Weights of a small self-supervised image encoder: layers 14.
Rows from block 7 of a small self-supervised image encoder, named by matrix and row number. Rows with one number belong to one neuron. Each number is 128 + 24 x the weight over its row's rms, rounded and kept within 0 to 255. All counts start at 0. Numbers have three digits each. After the name is the row's rms in percent of the matrix's.
After each neuron's rows are labels from the 100 images, of 14976, where the neuron reaches its highest value: "place" is the part of the image that holds the peak; "responds to" is what is common among them. Only what is clearly more common there than usual is listed. The data: photos of plants, animals and fungi (iNaturalist).
# fc1: MLP up (model.blocks.7.mlp.fc1.weight, 1280x320), inputs 0-319
# fc2: MLP down (model.blocks.7.mlp.fc2.weight, 320x1280, transposed), outputs 0-319

fc1.600 081:124138082136115121111127132127137161143117127136099124128117127125124153122126144130168128122127069127139112145123123129086117128128075129153114150143124119113128127132131141130128099103117140128134089127141104172150175148161127150119120121184135109128188154119126140136145079128114128122103103105139093067123086123124131143138122127126199128129127137126080110132128108131122089093123127129127120165161193116117130141161119129129141128128120148155176102128110100139063129132075112164133136165125071105114128131103145109119088123156105142139135157122117121080130121117071129169106124128130128104118122053123119128131085123085128099127156116131124145154146135082123129115126128132130076106200164116170157126131127076128130156113148127089131136129119111134159127105115122077071138126144126126126125119055123107125086117128122138098162133109130134125119212094166127121123097105131145174107128100183139093163113129112146139109128127143109134110107098145059114123142
fc2.600 082:113132127132149146131134139118158082129128108139070132129128125130119129144136123119111121149131123182132144143124124126123129128130131145129125177132133144128126130142126028146128130122088125142133089134126135123129104131122118147124097126179163111116192253119138125129135077116120130155129132129133128138140124129123164140126128123141129127140118128115126092181125071133126123053118137165163096129121129136103123120125120131126099160148099133136168132122140134151126135120122137225117115142128130130077158124133139146124138078122129125088139130139138131126118145129071252130137109133135127133141127123129121123130133110127133143131141124115155135149164122112146121125136119128116133152173192123142125149125087117139131217156097149139115114154118116138128126083109127124107127130136114133118129133031131082131103136132147138128134108128151108123119135124209157124133118109087141158129151129125130137132114129130140154113163124130156173118125138108125134133128
place: centre
responds to: class Aves; order Charadriiformes

fc1.527 096:135142128111119109122116128121116131127163088094129127123138148122123125128090200115143125128128093127118069135126128161152122124129112129148129127124148189098130111165127166134136051102141175120130117125170126145115117129158132152125124129128124130113149128124114136134155125127095076125082129130156120128125161146118167115125129104111127124155107134124175130123126199137132093143121124112125128087065126104119152102126125107126063123081121159136161125114066129126126119121083123128114121114101100155135099132132146128137133120139131140124096154113063088066129119127126131145130131139130129071112154138134123132121091125131127128127127114108117123091128143121055126119037127136136098077143140115131111123128123077126132122130126055101140131128126183107135153122127131134122129105128135131127105130135112142118129096130133134124148127130130132036139127070127119139119116125126171128125101129153114133111141136120174128182143107122106123111100124077089051068122
fc2.527 103:134122125133130097121134116129126171129129137123126158128133151110126128133129155141119152189121125117119064130099128127129130143130123117127130113150134128086130140120159113135083100084146128126132115134129124164083158124127138129129103150131143127105163106125115124134147127127131114151125139146129121102174128135122134158178131130108124127177122132126025092157124121124127123130130122151155102059126145097083105129116114143128076117108120127143122120104093130136119111124050114149182164062127121076135122163113109144098138126136128131151116130119093109098159137128128147134083138182131157105121150142109129144175056125134123134120118139092134146077153175123076128128116170010149118121144151111143142116138123088118136132151113083126164135118131179134153129119150144053130093095126112107122123116146118182133134131132135136128123133133170099106152119086132126065130131134109117139131133127117143119111150147112145118132179132118134150115121102148109098127141
place: centre
responds to: class Aves

fc1.220 082:126140106149118113119117131126135170152111126133089132129123154125122165129128142128166129124127059128138102161127123128089102130123033123167116138163121129118122128151131148142125069108121153125150077128149101158133175130144130147125126119189128092130190159116120148141152075129099127129111106091163100072122102126124133147144127133126160128129123153123103119135128112153123076103123123131127120160158205118126131133153124129134142127133121142144163096097104109133061129134070111168135137169095079122096128131121138119107088120149104127130134152123126122091129116112060129151124126128139128106118122059131109127132070124107128119128147109126125138168141140095124126125127128129130116105155176098174157123133124111130129150122138127096131130144125111134146135108114126094083140128145118129124128084060122107125095124129123140095144128111130135121118223097177124127122102108132143162117126120201142121148123129111154136095132130131119131117095123145063091127134
fc2.220 088:114132129131139138129135137118158093128124111134072137125129127122122128134137123108113124180126123142134135146126124127126128130128130139129132177140136133129127128135129024159129128121089114123128085128100128138131096141126121166128102123196146109123199255119133122131131076121124121148132129132112128128154126130124155133129124120136127110142112129124125105179122065134127120046109133140148111127098120129098102124124116127122087126162114118143191131118137130142126130122117135230117120139128132131093148126143135149123125087123135129107133135141131126125117124114060248133128113146131125130138126123129125125135125110141131139134142131123142129146168129098134115124126122132116127132165195122136123154125076118133132201143094135132129115130121117126131127088110128122112126119135104138120110141025132092125109136130154138128130113126141101125130137125213164117127117111080141151128119129126136134133119148131130142112154123127157181113126135110126127118129
place: centre
responds to: order Charadriiformes

fc1.394 076:083159077173107127109128124098146127126126118155122138124121133092129124127105127135126121116122079132131121129128126136103088110116081135144124128151142142135126131154142153129147102099111136120131108125161105136117222130143143132097127127194128133092175156115129174130122087129124120119107128115161130086124101137138151163157128121128134121130120126115108115122131104168158121112127131169119116129182174091128128156131124127129148128128082172196139103128126108160071128127106113128128126128120065052128129128127136132095087120191103128138131131125126115099119102127077130152115128126103124124123085096135131135135098096091115130133129135128126128157135113108116125128124132121133098120142156095157185148115115107110111145099176127119136128127116114123128128108080102106125145139166122073129108088026127088134101124128125131109134131116128127121131213128136099148145068096143131139132125113142126115166138140120166177092135121136113193127115127125078103126135
fc2.394 084:127125130117120082080189115118121115104149128127113143129135151120125113126160132147116139120124134097136129109121131125137186130126193107141147147188135108180145124141141079136129162129088110125131133126128128152123090149173126128113064111227127087120138175128144122145135140107146085183113188144056142123120134140126125127136125135168127104158121106126134132121130100135127128153114119128137135115103136133088134125100121210095085103133141124144182129136144109147140116127105130151129134104127143133122166128147146137123142130144169135152129129134069133125101151178107150135148080131127100129134128138183146117156125123153099135133122157131126156128141160119079101128121125124134131124125162130124124159158127128153134130101122126184134161125129126115159128005116130128097124091162124128093135154059130128145096135128164130128135124120128079128128169125129128124127128051129155139126109160118129129125131141105128124126133117109129129164131153130140123127133
place: centre
responds to: class Aves; order Charadriiformes

fc1.221 101:131159127116101094122127129121116130128124114131129102100125131128125125127091203117149112121123099128102077147121122165120107128124108122160130147130112144081120101155123134153132044105131151105137077098157128138097132153168132184128134122129129124103161128114095125129176098130066086128119130125141120092129151130101136115142129117100140129165104163104152126129127167135128070139121128108128121105116128127100144086129123088140100100079118159117179122121059122113119122109081124131114126095093082145127125136129149121117131113154108167128128139121078119088125110124128168159095140140127128082071161133130106143129088126135128124130146114122106113108135134126067112103052126169128128073161134111142105119132109074116127123138124094073140140149140167109143158120135114126127138084128144129128107124145088132118117115148128139119149145128141128049138128077128127134113107114123158143131115128149132130120130124126160134174156103119110123128099113127085042099124
fc2.221 145:129074131137115110129131124125125135171132113103128141106130147111166129130124148137087158208093128122088103128135114131132127138130131128080124087129132137109116122117142130123104110104173126117097125128121126154096143119119132119129100185116158132105125127131099156130133127108119120131131128141137133116158127129127129128142130118111107131144109127129027102126125119127145147142131116132132111078121142108083114129105126126077111111102125120128000114122094165140125105122095130144186145097129123097129109135136078131120128129130129136152109123109117101119148131126129119097110136167115147120123154177068133159141094128131126130129084143126128132080126144135103126128127170002145123109128142116132115100133153109111133120130126100147150134105136158131132129144131181085130091103117112096136129129151125184131159124129131128128064142131152098113177111117122127068138131170108101125127123117109111115123144147129126106129171130113132151102109107132126117119124
place: centre
responds to: class Aves; phylum Chordata; order Accipitriformes

fc1.37 060:168151141119132128180098125132127121093134130106099163129141101132125079128114176137192129137127132125134128128085130128138132131128136097152135129086118125130128126132126086128115128130166080124118128135128142128112104157154128127126079129127156121150129128128128144093170143136138129117128127139077133127129154127067111130127123127117199136134129124124133173130100208174109087164108120129129122083113123141064103093117120125118050117129127150135131132126118120133128053129131145129128128193129125118123123139116146129056135129162130144134119141137080084125126133127093131165128205209195127127133193128160124121127127153129177130122122126134128131110127162125132133115127130195131130127127127130156133130127123106129128129133118127128134129139129192128174194126122125077115127089126139131123135116148128174106128139134164125127129128137137164134127123076126135127063120144132171130117109129094129126102150119180127084151131149088141128128128126138132128127151
fc2.37 062:132128098135112104129133132127115130141163140126130137125129132114181169133176121127000090117122131134128138063142122129129129131117131125115131133161155126150126077118126128120135164131171113136106128129119093134128115125130126123128134126134133136130152130151127143160099115090120126126133128127115169127118080136132124125128134127136055099135131104132129126119115107129147141112131050125111121134097137117173217144125129193036141126126145119133077122128154133130139128121084085131118126131085135133128183114125123127174151139101149122140138078118134151158113127144130126125121071081117081131126122121134153131133127113127122144135132170137125122152127130132083107134138119093124129132172128111089125115151125158140120145102132157133118143123141112124103075133128128138129122132126078126129119149122155041158126125127133107116128181108116065128105137180134117132132172133112103137126126133127132123175141150131130132074073128129105128128140130130129053109138
place: bottom centre
responds to: order Lepidoptera

fc1.333 059:174162135125142128155127127137127132113169158117089165128137105129127110129129168136158129135128129128130128114091132128128133132130130129143137128115123135131145132149128103121118129143195102128120129141142132128111098202192127123138075130121182123135124123178125177113187149129137130129133128128104131133125141123033114129128130130128182134132131126131124194133091215152109103181130107130136128107109124141083106109109129127104092127125116139145128135128129125136128096134132136145140132207132126117128128136118155129089130128156128153134118130139118099128129131128113128142128177224165128128142194134189128116129130160129157130109114128129131167067124168129132128127130129206135129129124132130133130131138128126122131128141124128131136129131130189129203185126126128058079127081127137131125130128149129152126129145151189142128144102137136130164128107088127127127076127141135154129121129131098131128111185116174138113140129138075132128128127127136133129128131
fc2.333 089:078128124139105124132152153128125127147144132133131128125107129128156134130136113127011127126128158141126160075153114128127132129163181130097127128134132122136126098090123127101148152129185114138103129131104129129148116123127126125124129128131130132132121131148128142137073120094120133129132128129116164129126097128140128144125130126173065125125132107145125117125122084128132150107133053123116124150109128128177169136126129160000148129127141082127034128129143131127145143129130102130128126128120131134125189100124126122172142129109144111130132058125156190146126127145132087121128080085088115141125114127126150133126139121127123125137121147130127125138127126131127126129158127067126136145134125128108127122134126206129114150111139152174120128126134089135109087134141128163130127137125100126129110179123195078147127126109128099117127147122122059131127144172135117135131132136111083124127127129128135127154131139129118156087078133156127130127134134126152116125135
place: bottom centre
responds to: order Lepidoptera

fc1.557 082:126130095135116116158125110126104126128124133088133116128093132104186123096092127127116108125119129104131093122131128121081128126123131094128108204127082092120125126161096134138126127123133133127140105127147114130137096215172107133106131160139141117096184158119118122103159097124106118112109108106119116110162121123092121110122118103107126119179135126127125170126129112128129074116065129112102125126127129119131146117132106105133109118127124134125134127116110119126098107128120054152128129114113110102111109115067105102123078138133125145081121097125093098094122094103134185130108127199129093118111124104122105135114088132089146063129170107121103117116145110115127110122127136131090092126164130113168129129101135060129107133107140102096067128108124177124198145131129125100135120128109101104132102076128096085116125123123120124104108106082097121127129143088129164125104065126124106168107116079131128090125125092120159119103164119109147142117125126138122128105123
fc2.557 066:109131132134077121131161132128173096127155116129125133137122134118128015120117137153134203226068145104130151082147124133113146146143174126120116117116141094134128068132129132132113142083102128091145128124124145168130055091128128184105113128143140117071134132128126108131157113111125111127100130109127105106135137085123124103136113102098150139102119113114109117073139089112131123130125113080118133112100154133136127143170144119115117109134099123104153128186115116126164135081127136155164123118119142126129115108139106068130100131199132141122123126128100134115139128143129121064130125129097122126113130129138126142123144124100129068131117117105094116123131131139129062114130152080128149110125134128155110159154142108120158130094142128139132110075107115098128117135151144120127138124129133127140125149119123134066117132125152119081150147123118132097187154114149128124130085127151128135120111128126081117112120131131115134135135118122208141145114176127137112116127
place: centre
responds to: order Accipitriformes

fc1.301 089:125154123118092115132114144123104126127125121135131117125116131128123119129107158121140098119128109127127100139121117131119112126130092112142125180125106117078106081175116130166127052084130164112141093098165130127114133161142127183128144127127126127113179127107105105130167108130101089129117131124148118104135144125108129126139119133111135130170115145107154137130128157126121073129109150104122122100125125125118163082139123100163097109109124179105200127120037110079125131105088120130093125093070087142126129127119141104114129117137110167122129131113079128072113092119129187158106126138123128086064153125129104141129091122131132120129170117093066083113169125109097101112068126168123130080157120104135110129131121092113128125131123110087128161131127167106153147122141104123133152093129155126130099116169098121108112097125128127115127113128133129073129126085125130138098092126128168147127108111149131136109118122114169137183152105119122092130124127129099062113127
fc2.301 135:095077134153106110146136127125122127144136118098129131114115144105168126125115172142102159213086127123092113128141096144125126128129128131082124097128116126122120129105143130120107122113169125116134128127104128158113139113104135128122117172133161144108126132128095138114128125112123129126127118141127131114160143116127126127137126103108106127138116122128006107117128120116160141130128127128128114096125140101118109128120111118098111114110124120128000123128113155125125089113108121140176144099138127102141099136130081127126122128131128131128101127124117092115160130126133116074099131171114152128120163153078132167122104127127128116136089127128129128100126138133118126126129143002130122112125133108129099106129156101119131119126129093130134130075125151129126148167132140098132092115112112112139125128154125174123160123130132130128077140130137105128174129117130134053155127160124098127127119116116106094126135131128123105138185128106133145100107106127120124117121
place: centre
responds to: phylum Chordata; class Aves; order Accipitriformes; family: Accipitridae