{
  "arch": "mlp_mixer",
  "train_examples": 77898,
  "horizontal_flip": true,
  "method": "moco_v3",
  "layer_scale_init": 1.0,
  "inner_norm": false,
  "layers": 14,
  "width": 320,
  "projector_out": 256,
  "init": "torch_default",
  "beta1": 0.9,
  "steps": 11900,
  "batch_size": 64
}
Rows from block 4 of a small self-supervised image encoder, named by matrix and row number. Rows with one number belong to one neuron. Each number is 50 + 10 x the weight over its row's rms, rounded and kept within 0 to 99. All counts start at 0.
After each neuron's rows are labels from the 100 images, of 14976, where the neuron reaches its highest value: "responds to" is what is common among them; "colour at peak" is the nearest of a few named colours to the mean colour under the peak. Only what is clearly more common there than usual is listed. The data: photos of plants, animals and fungi (iNaturalist).
# fc1: MLP up (model.blocks.4.mlp.fc1.weight, 1280x320), inputs 0-79
# fc2: MLP down (model.blocks.4.mlp.fc2.weight, 320x1280, transposed), outputs 0-79

fc1.517:54 61 50 52 51 50 51 49 53 50 52 64 85 47 51 44 38 53 47 47 50 37 57 65 37 40 50 49 63 45 60 34 28 32 51 40 45 85 55 50 54 47 38 40 42 50 50 47 51 46 50 55 50 48 50 54 44 57 59 50 48 51 55 51 54 61 50 48 56 39 57 60 64 50 58 38 70 50 50 49
fc2.517:51 50 51 50 50 49 50 39 39 54 48 73 55 80 49 58 50 37 47 50 51 48 49 54 49 49 53 43 49 58 50 49 63 53 39 41 50 45 49 51 46 53 50 50 66 49 48 51 63 50 51 42 53 50 47 44 39 29 54 50 48 49 48 48 47 50 51 47 50 52 50 49 42 62 35 47 75 45 41 64
responds to: order Pelecaniformes
colour at peak: white; pink

fc1.417:48 50 49 49 47 50 40 50 77 50 61 95 48 51 52 52 12 45 49 49 79 49 45 55 48 49 56 50 91 57 78 47 36 41 42 49 37 42 63 68 55 40 67 50 49 50 62 56 40 50 50 52 50 50 49 62 61 41 72 47 50 54 50 33 51 44 51 52 50 53 68 34 57 50 51 49 82 63 48 50
fc2.417:59 49 48 38 57 60 69 43 98 43 63 41 50 21 45 53 50 52 49 65 49 50 49 46 56 54 51 43 50 49 64 59 50 50 49 62 50 50 39 32 57 42 48 45 48 54 48 48 49 46 48 71 50 39 52 51 47 49 46 50 50 50 78 47 50 50 50 49 49 44 42 50 50 54 48 50 46 64 51 16
responds to: phylum Arthropoda; order Lepidoptera
colour at peak: pink

fc1.724:75 49 47 46 37 25 49 55 58 32 52 49 49 52 56 52 57 53 49 71 51 50 50 50 50 47 52 62 51 55 46 49 55 54 63 51 51 49 45 39 39 56 64 51 55 45 48 44 45 54 54 37 55 40 45 43 50 44 46 38 45 55 49 99 33 68 50 39 45 52 27 47 50 50 43 56 47 34 49 57
fc2.724:82 65 43 43 32 51 56 12 48 54 49 58 50 45 51 54 60 61 46 49 56 39 51 51 57 46 50 47 58 51 59 43 55 32 49 49 54 48 55 45 42 49 51 46 45 52 45 38 61 48 64 49 51 44 00 54 52 48 50 49 37 36 51 48 36 53 49 31 57 41 60 51 41 48 56 45 51 48 45 42
responds to: phylum Arthropoda; class Insecta
colour at peak: brown

fc1.268:38 51 37 52 50 59 49 40 49 46 50 49 70 45 52 50 52 51 49 48 49 49 50 49 48 50 50 41 36 37 49 44 35 52 49 50 51 71 52 45 58 43 45 50 42 61 51 50 72 48 68 81 63 49 50 49 49 75 50 51 52 57 46 85 51 50 48 48 55 10 50 53 62 49 51 50 50 50 57 67
fc2.268:54 50 49 51 42 43 57 53 49 53 43 49 35 52 54 47 72 63 50 53 53 38 55 37 49 54 50 65 42 51 27 45 50 49 49 46 31 51 48 47 51 61 52 50 57 50 49 63 69 61 49 24 50 53 36 79 64 49 48 52 44 45 52 53 33 47 50 45 64 53 52 53 51 64 66 46 51 36 49 50
responds to: phylum Chordata; class Aves; order Accipitriformes; family: Accipitridae
colour at peak: brown

fc1.730:33 51 53 52 46 50 51 37 37 46 49 49 65 45 52 50 51 55 49 48 51 40 60 50 47 53 49 30 44 22 49 41 50 59 49 50 51 74 54 41 50 47 50 47 36 50 52 52 83 47 56 64 50 49 51 49 50 73 51 54 53 52 47 73 47 47 46 51 50 27 49 64 49 50 51 52 48 43 51 81
fc2.730:57 46 51 48 45 32 61 55 50 51 48 54 30 62 61 46 50 63 44 51 55 44 54 49 49 55 49 75 51 51 21 38 51 34 50 37 39 51 49 46 54 74 50 50 80 35 47 56 64 56 46 06 60 51 33 55 55 33 49 54 46 49 55 48 46 47 46 31 57 61 51 58 48 54 49 25 51 46 50 51
responds to: phylum Chordata; class Aves; order Accipitriformes; family: Accipitridae
colour at peak: brown

fc1.453:51 51 49 51 51 44 63 43 46 45 37 50 70 54 50 37 50 50 47 51 60 38 61 50 38 49 59 49 49 32 54 32 48 50 47 46 59 64 52 42 50 50 38 40 49 46 53 50 66 39 46 47 48 52 42 52 20 58 51 50 50 52 51 50 39 49 44 46 50 33 60 55 31 74 57 47 50 28 50 58
fc2.453:55 50 52 42 51 17 53 49 44 53 47 00 54 33 56 50 29 51 50 50 49 52 51 52 56 55 48 51 67 51 95 57 42 48 57 46 45 58 51 55 34 63 60 50 41 33 50 50 48 51 59 45 51 50 50 49 54 49 51 54 50 48 47 48 57 51 49 71 50 43 64 33 44 49 52 54 50 52 44 49
responds to: order Lepidoptera
colour at peak: black

fc1.508:55 52 38 49 49 63 59 51 52 50 63 52 65 46 38 55 31 34 48 48 45 51 61 43 45 45 52 46 62 50 76 50 22 33 44 51 39 56 50 34 49 33 45 50 45 55 50 47 50 50 72 53 46 52 47 78 47 67 55 45 44 49 54 39 50 53 54 45 55 48 49 49 76 50 55 44 66 54 52 52
fc2.508:35 49 53 60 40 31 37 47 47 57 49 49 50 49 57 51 43 56 53 32 38 52 29 49 50 49 50 51 57 48 26 51 50 54 50 47 52 51 42 50 51 66 52 50 43 24 50 51 44 47 36 42 45 50 51 50 50 59 68 57 71 48 50 52 56 50 50 51 47 48 57 89 50 56 50 52 53 51 66 01
responds to: order Pelecaniformes
colour at peak: pink

fc1.566:57 66 35 61 45 52 45 50 50 36 64 80 75 48 47 56 42 50 51 53 49 47 51 67 50 50 50 54 62 45 50 47 30 64 53 48 47 54 50 53 39 34 36 48 22 50 52 44 51 52 50 54 51 50 50 62 30 65 56 49 46 46 47 50 46 51 40 26 64 39 54 45 92 50 52 53 65 49 56 50
fc2.566:36 47 50 58 29 26 31 54 51 58 50 46 40 53 50 55 52 49 50 38 55 48 33 37 50 50 53 60 54 59 21 50 50 45 52 45 47 28 53 49 50 73 52 51 54 36 52 52 57 56 45 27 50 58 46 48 57 31 69 50 54 49 33 52 50 50 51 50 52 56 52 50 50 72 52 52 66 28 48 38
responds to: class: Aves; order Charadriiformes; order Pelecaniformes; family: Laridae
colour at peak: pink

fc1.541:49 48 51 47 49 50 69 51 68 53 72 49 42 50 49 52 36 51 50 50 52 50 50 37 50 46 65 51 87 50 62 49 35 32 48 51 44 31 59 57 58 45 55 42 51 50 61 60 44 47 50 50 48 50 47 60 51 41 65 49 48 51 86 27 49 39 51 56 62 50 66 23 60 50 51 49 71 50 50 50
fc2.541:49 42 49 41 50 51 48 47 85 50 53 52 50 46 50 50 50 56 49 51 51 50 49 54 58 55 47 50 42 43 54 60 49 50 50 50 29 51 50 39 59 49 48 48 50 50 34 50 52 51 51 61 54 50 50 50 49 50 50 52 50 50 99 49 51 55 50 50 47 38 41 70 51 47 40 50 50 71 50 27
responds to: phylum Arthropoda; class Insecta; order Lepidoptera
colour at peak: pink

fc1.491:57 51 34 58 46 50 49 49 54 46 57 74 69 49 47 55 39 46 51 56 49 48 52 53 48 45 51 51 50 48 53 47 29 54 52 50 47 56 51 51 39 37 42 48 35 50 51 43 51 51 56 52 50 50 50 55 44 61 50 50 47 48 50 48 47 56 47 38 67 36 53 50 89 50 61 54 61 49 59 51
fc2.491:38 48 50 62 32 34 32 50 50 56 50 45 39 52 55 55 50 52 50 38 50 48 23 41 54 49 54 57 62 50 17 50 50 48 53 43 50 28 52 48 51 73 52 52 50 36 50 52 55 54 47 27 49 58 48 50 54 46 61 51 55 49 33 52 50 50 51 51 50 50 53 55 50 68 54 51 60 28 48 20
responds to: class: Aves; order Charadriiformes; family: Laridae; order Pelecaniformes
colour at peak: pink

fc1.109:44 44 50 47 56 49 84 33 53 50 54 49 49 45 55 55 32 56 51 53 51 36 50 36 52 51 52 39 80 50 63 51 41 24 57 50 51 49 43 63 49 42 51 43 50 30 55 51 49 47 18 56 49 29 51 38 52 25 70 50 42 51 50 37 43 47 47 55 50 52 47 50 52 50 46 51 64 52 50 42
fc2.109:54 44 51 48 48 56 67 34 32 48 33 52 46 45 47 24 50 73 52 63 68 41 53 46 46 47 51 56 48 26 44 42 50 46 53 36 47 43 46 50 63 49 33 48 49 47 50 54 71 51 54 51 56 53 48 56 49 42 48 43 46 42 50 64 42 61 51 44 75 32 45 50 49 52 37 50 54 48 69 37
responds to: order Lepidoptera
colour at peak: pink

fc1.537:50 62 51 48 48 54 61 50 61 53 60 66 85 49 49 44 20 47 49 43 48 49 57 50 35 33 51 48 59 50 67 42 31 27 49 46 47 71 53 47 52 41 26 43 50 51 51 50 57 41 57 51 47 52 49 60 42 52 55 49 46 52 55 46 50 53 53 44 56 43 51 64 69 50 53 40 64 53 51 50
fc2.537:38 51 54 53 50 42 45 41 31 56 48 56 58 64 64 52 52 46 50 48 49 57 50 53 51 47 49 46 51 50 37 53 64 62 48 42 55 50 47 49 47 75 50 51 52 33 49 50 49 45 39 45 45 49 50 45 44 56 77 52 64 47 49 56 52 51 50 51 47 51 50 91 45 63 31 51 58 43 51 47
responds to: order Pelecaniformes
colour at peak: white

fc1.559:62 59 49 50 51 50 51 44 50 41 50 69 97 47 51 46 31 61 50 48 52 46 58 63 43 43 50 47 66 47 59 33 27 48 51 40 46 79 60 50 51 42 41 32 41 50 53 47 51 44 50 55 49 48 50 51 48 56 57 51 39 49 54 50 53 57 50 48 57 39 54 55 66 51 59 43 64 51 49 50
fc2.559:50 50 51 50 50 51 50 41 45 52 52 73 56 72 49 60 49 35 45 50 51 47 49 52 49 49 54 42 49 58 51 44 60 51 39 44 50 48 48 50 46 51 50 50 65 50 48 51 63 50 51 43 52 50 47 44 40 32 60 49 49 48 49 47 46 50 50 47 49 52 50 51 40 67 35 49 78 47 40 59
responds to: order Pelecaniformes
colour at peak: white; pink

fc1.558:61 50 50 53 56 28 44 41 28 43 12 51 57 52 43 38 61 58 49 59 54 48 49 63 47 51 50 49 44 41 27 51 50 50 50 49 77 50 50 50 34 48 50 50 50 30 50 50 54 46 35 47 46 52 43 45 41 51 49 76 42 46 45 69 50 51 33 50 52 35 53 64 50 49 50 41 50 49 54 54
fc2.558:50 58 54 58 53 72 50 36 44 49 48 71 50 44 41 43 54 50 42 50 48 51 48 53 52 34 44 40 49 24 44 51 41 54 39 48 52 49 48 27 62 19 30 49 46 60 47 50 50 41 45 71 50 51 52 51 46 52 64 51 46 53 64 48 50 56 63 43 49 51 27 75 50 63 30 50 46 68 52 51
responds to: phylum Arthropoda; class Insecta; order Lepidoptera
colour at peak: brown

fc1.749:59 56 38 55 46 49 48 50 52 45 57 80 80 44 46 50 38 51 50 53 49 42 53 66 47 43 50 52 51 45 53 44 29 54 54 48 44 58 52 52 43 34 21 45 40 50 52 46 52 50 52 56 50 51 51 54 32 66 51 50 46 46 50 50 46 54 47 36 63 36 57 50 87 51 60 50 63 54 55 51
fc2.749:38 48 50 56 36 31 30 50 50 56 51 49 44 57 51 53 51 49 50 40 50 49 33 42 49 49 57 56 50 55 17 50 51 48 50 44 50 24 51 49 51 69 51 53 57 32 52 51 54 55 51 29 50 58 50 47 53 33 70 50 51 50 41 52 49 52 51 50 50 53 53 50 50 73 50 50 74 26 47 44
responds to: class: Aves; order Charadriiformes; order Pelecaniformes; family: Ardeidae
colour at peak: pink

fc1.391:48 51 50 46 48 50 60 49 60 51 69 51 60 47 49 50 39 50 48 46 49 47 56 44 41 28 49 48 74 50 75 40 37 31 49 48 50 66 55 50 52 41 39 42 48 50 54 50 51 38 51 45 50 51 46 50 44 47 63 52 38 50 53 45 45 52 52 47 52 49 51 53 67 50 51 43 68 54 50 51
fc2.391:49 50 56 57 53 52 47 37 36 58 51 64 57 50 51 52 51 50 51 50 50 55 50 55 53 47 48 45 51 37 38 53 52 61 48 39 51 50 47 48 48 49 49 51 49 50 47 50 55 44 46 53 42 49 51 50 45 57 85 52 49 46 55 66 49 52 50 51 47 47 50 96 49 62 36 52 63 50 53 47
responds to: order Pelecaniformes
colour at peak: white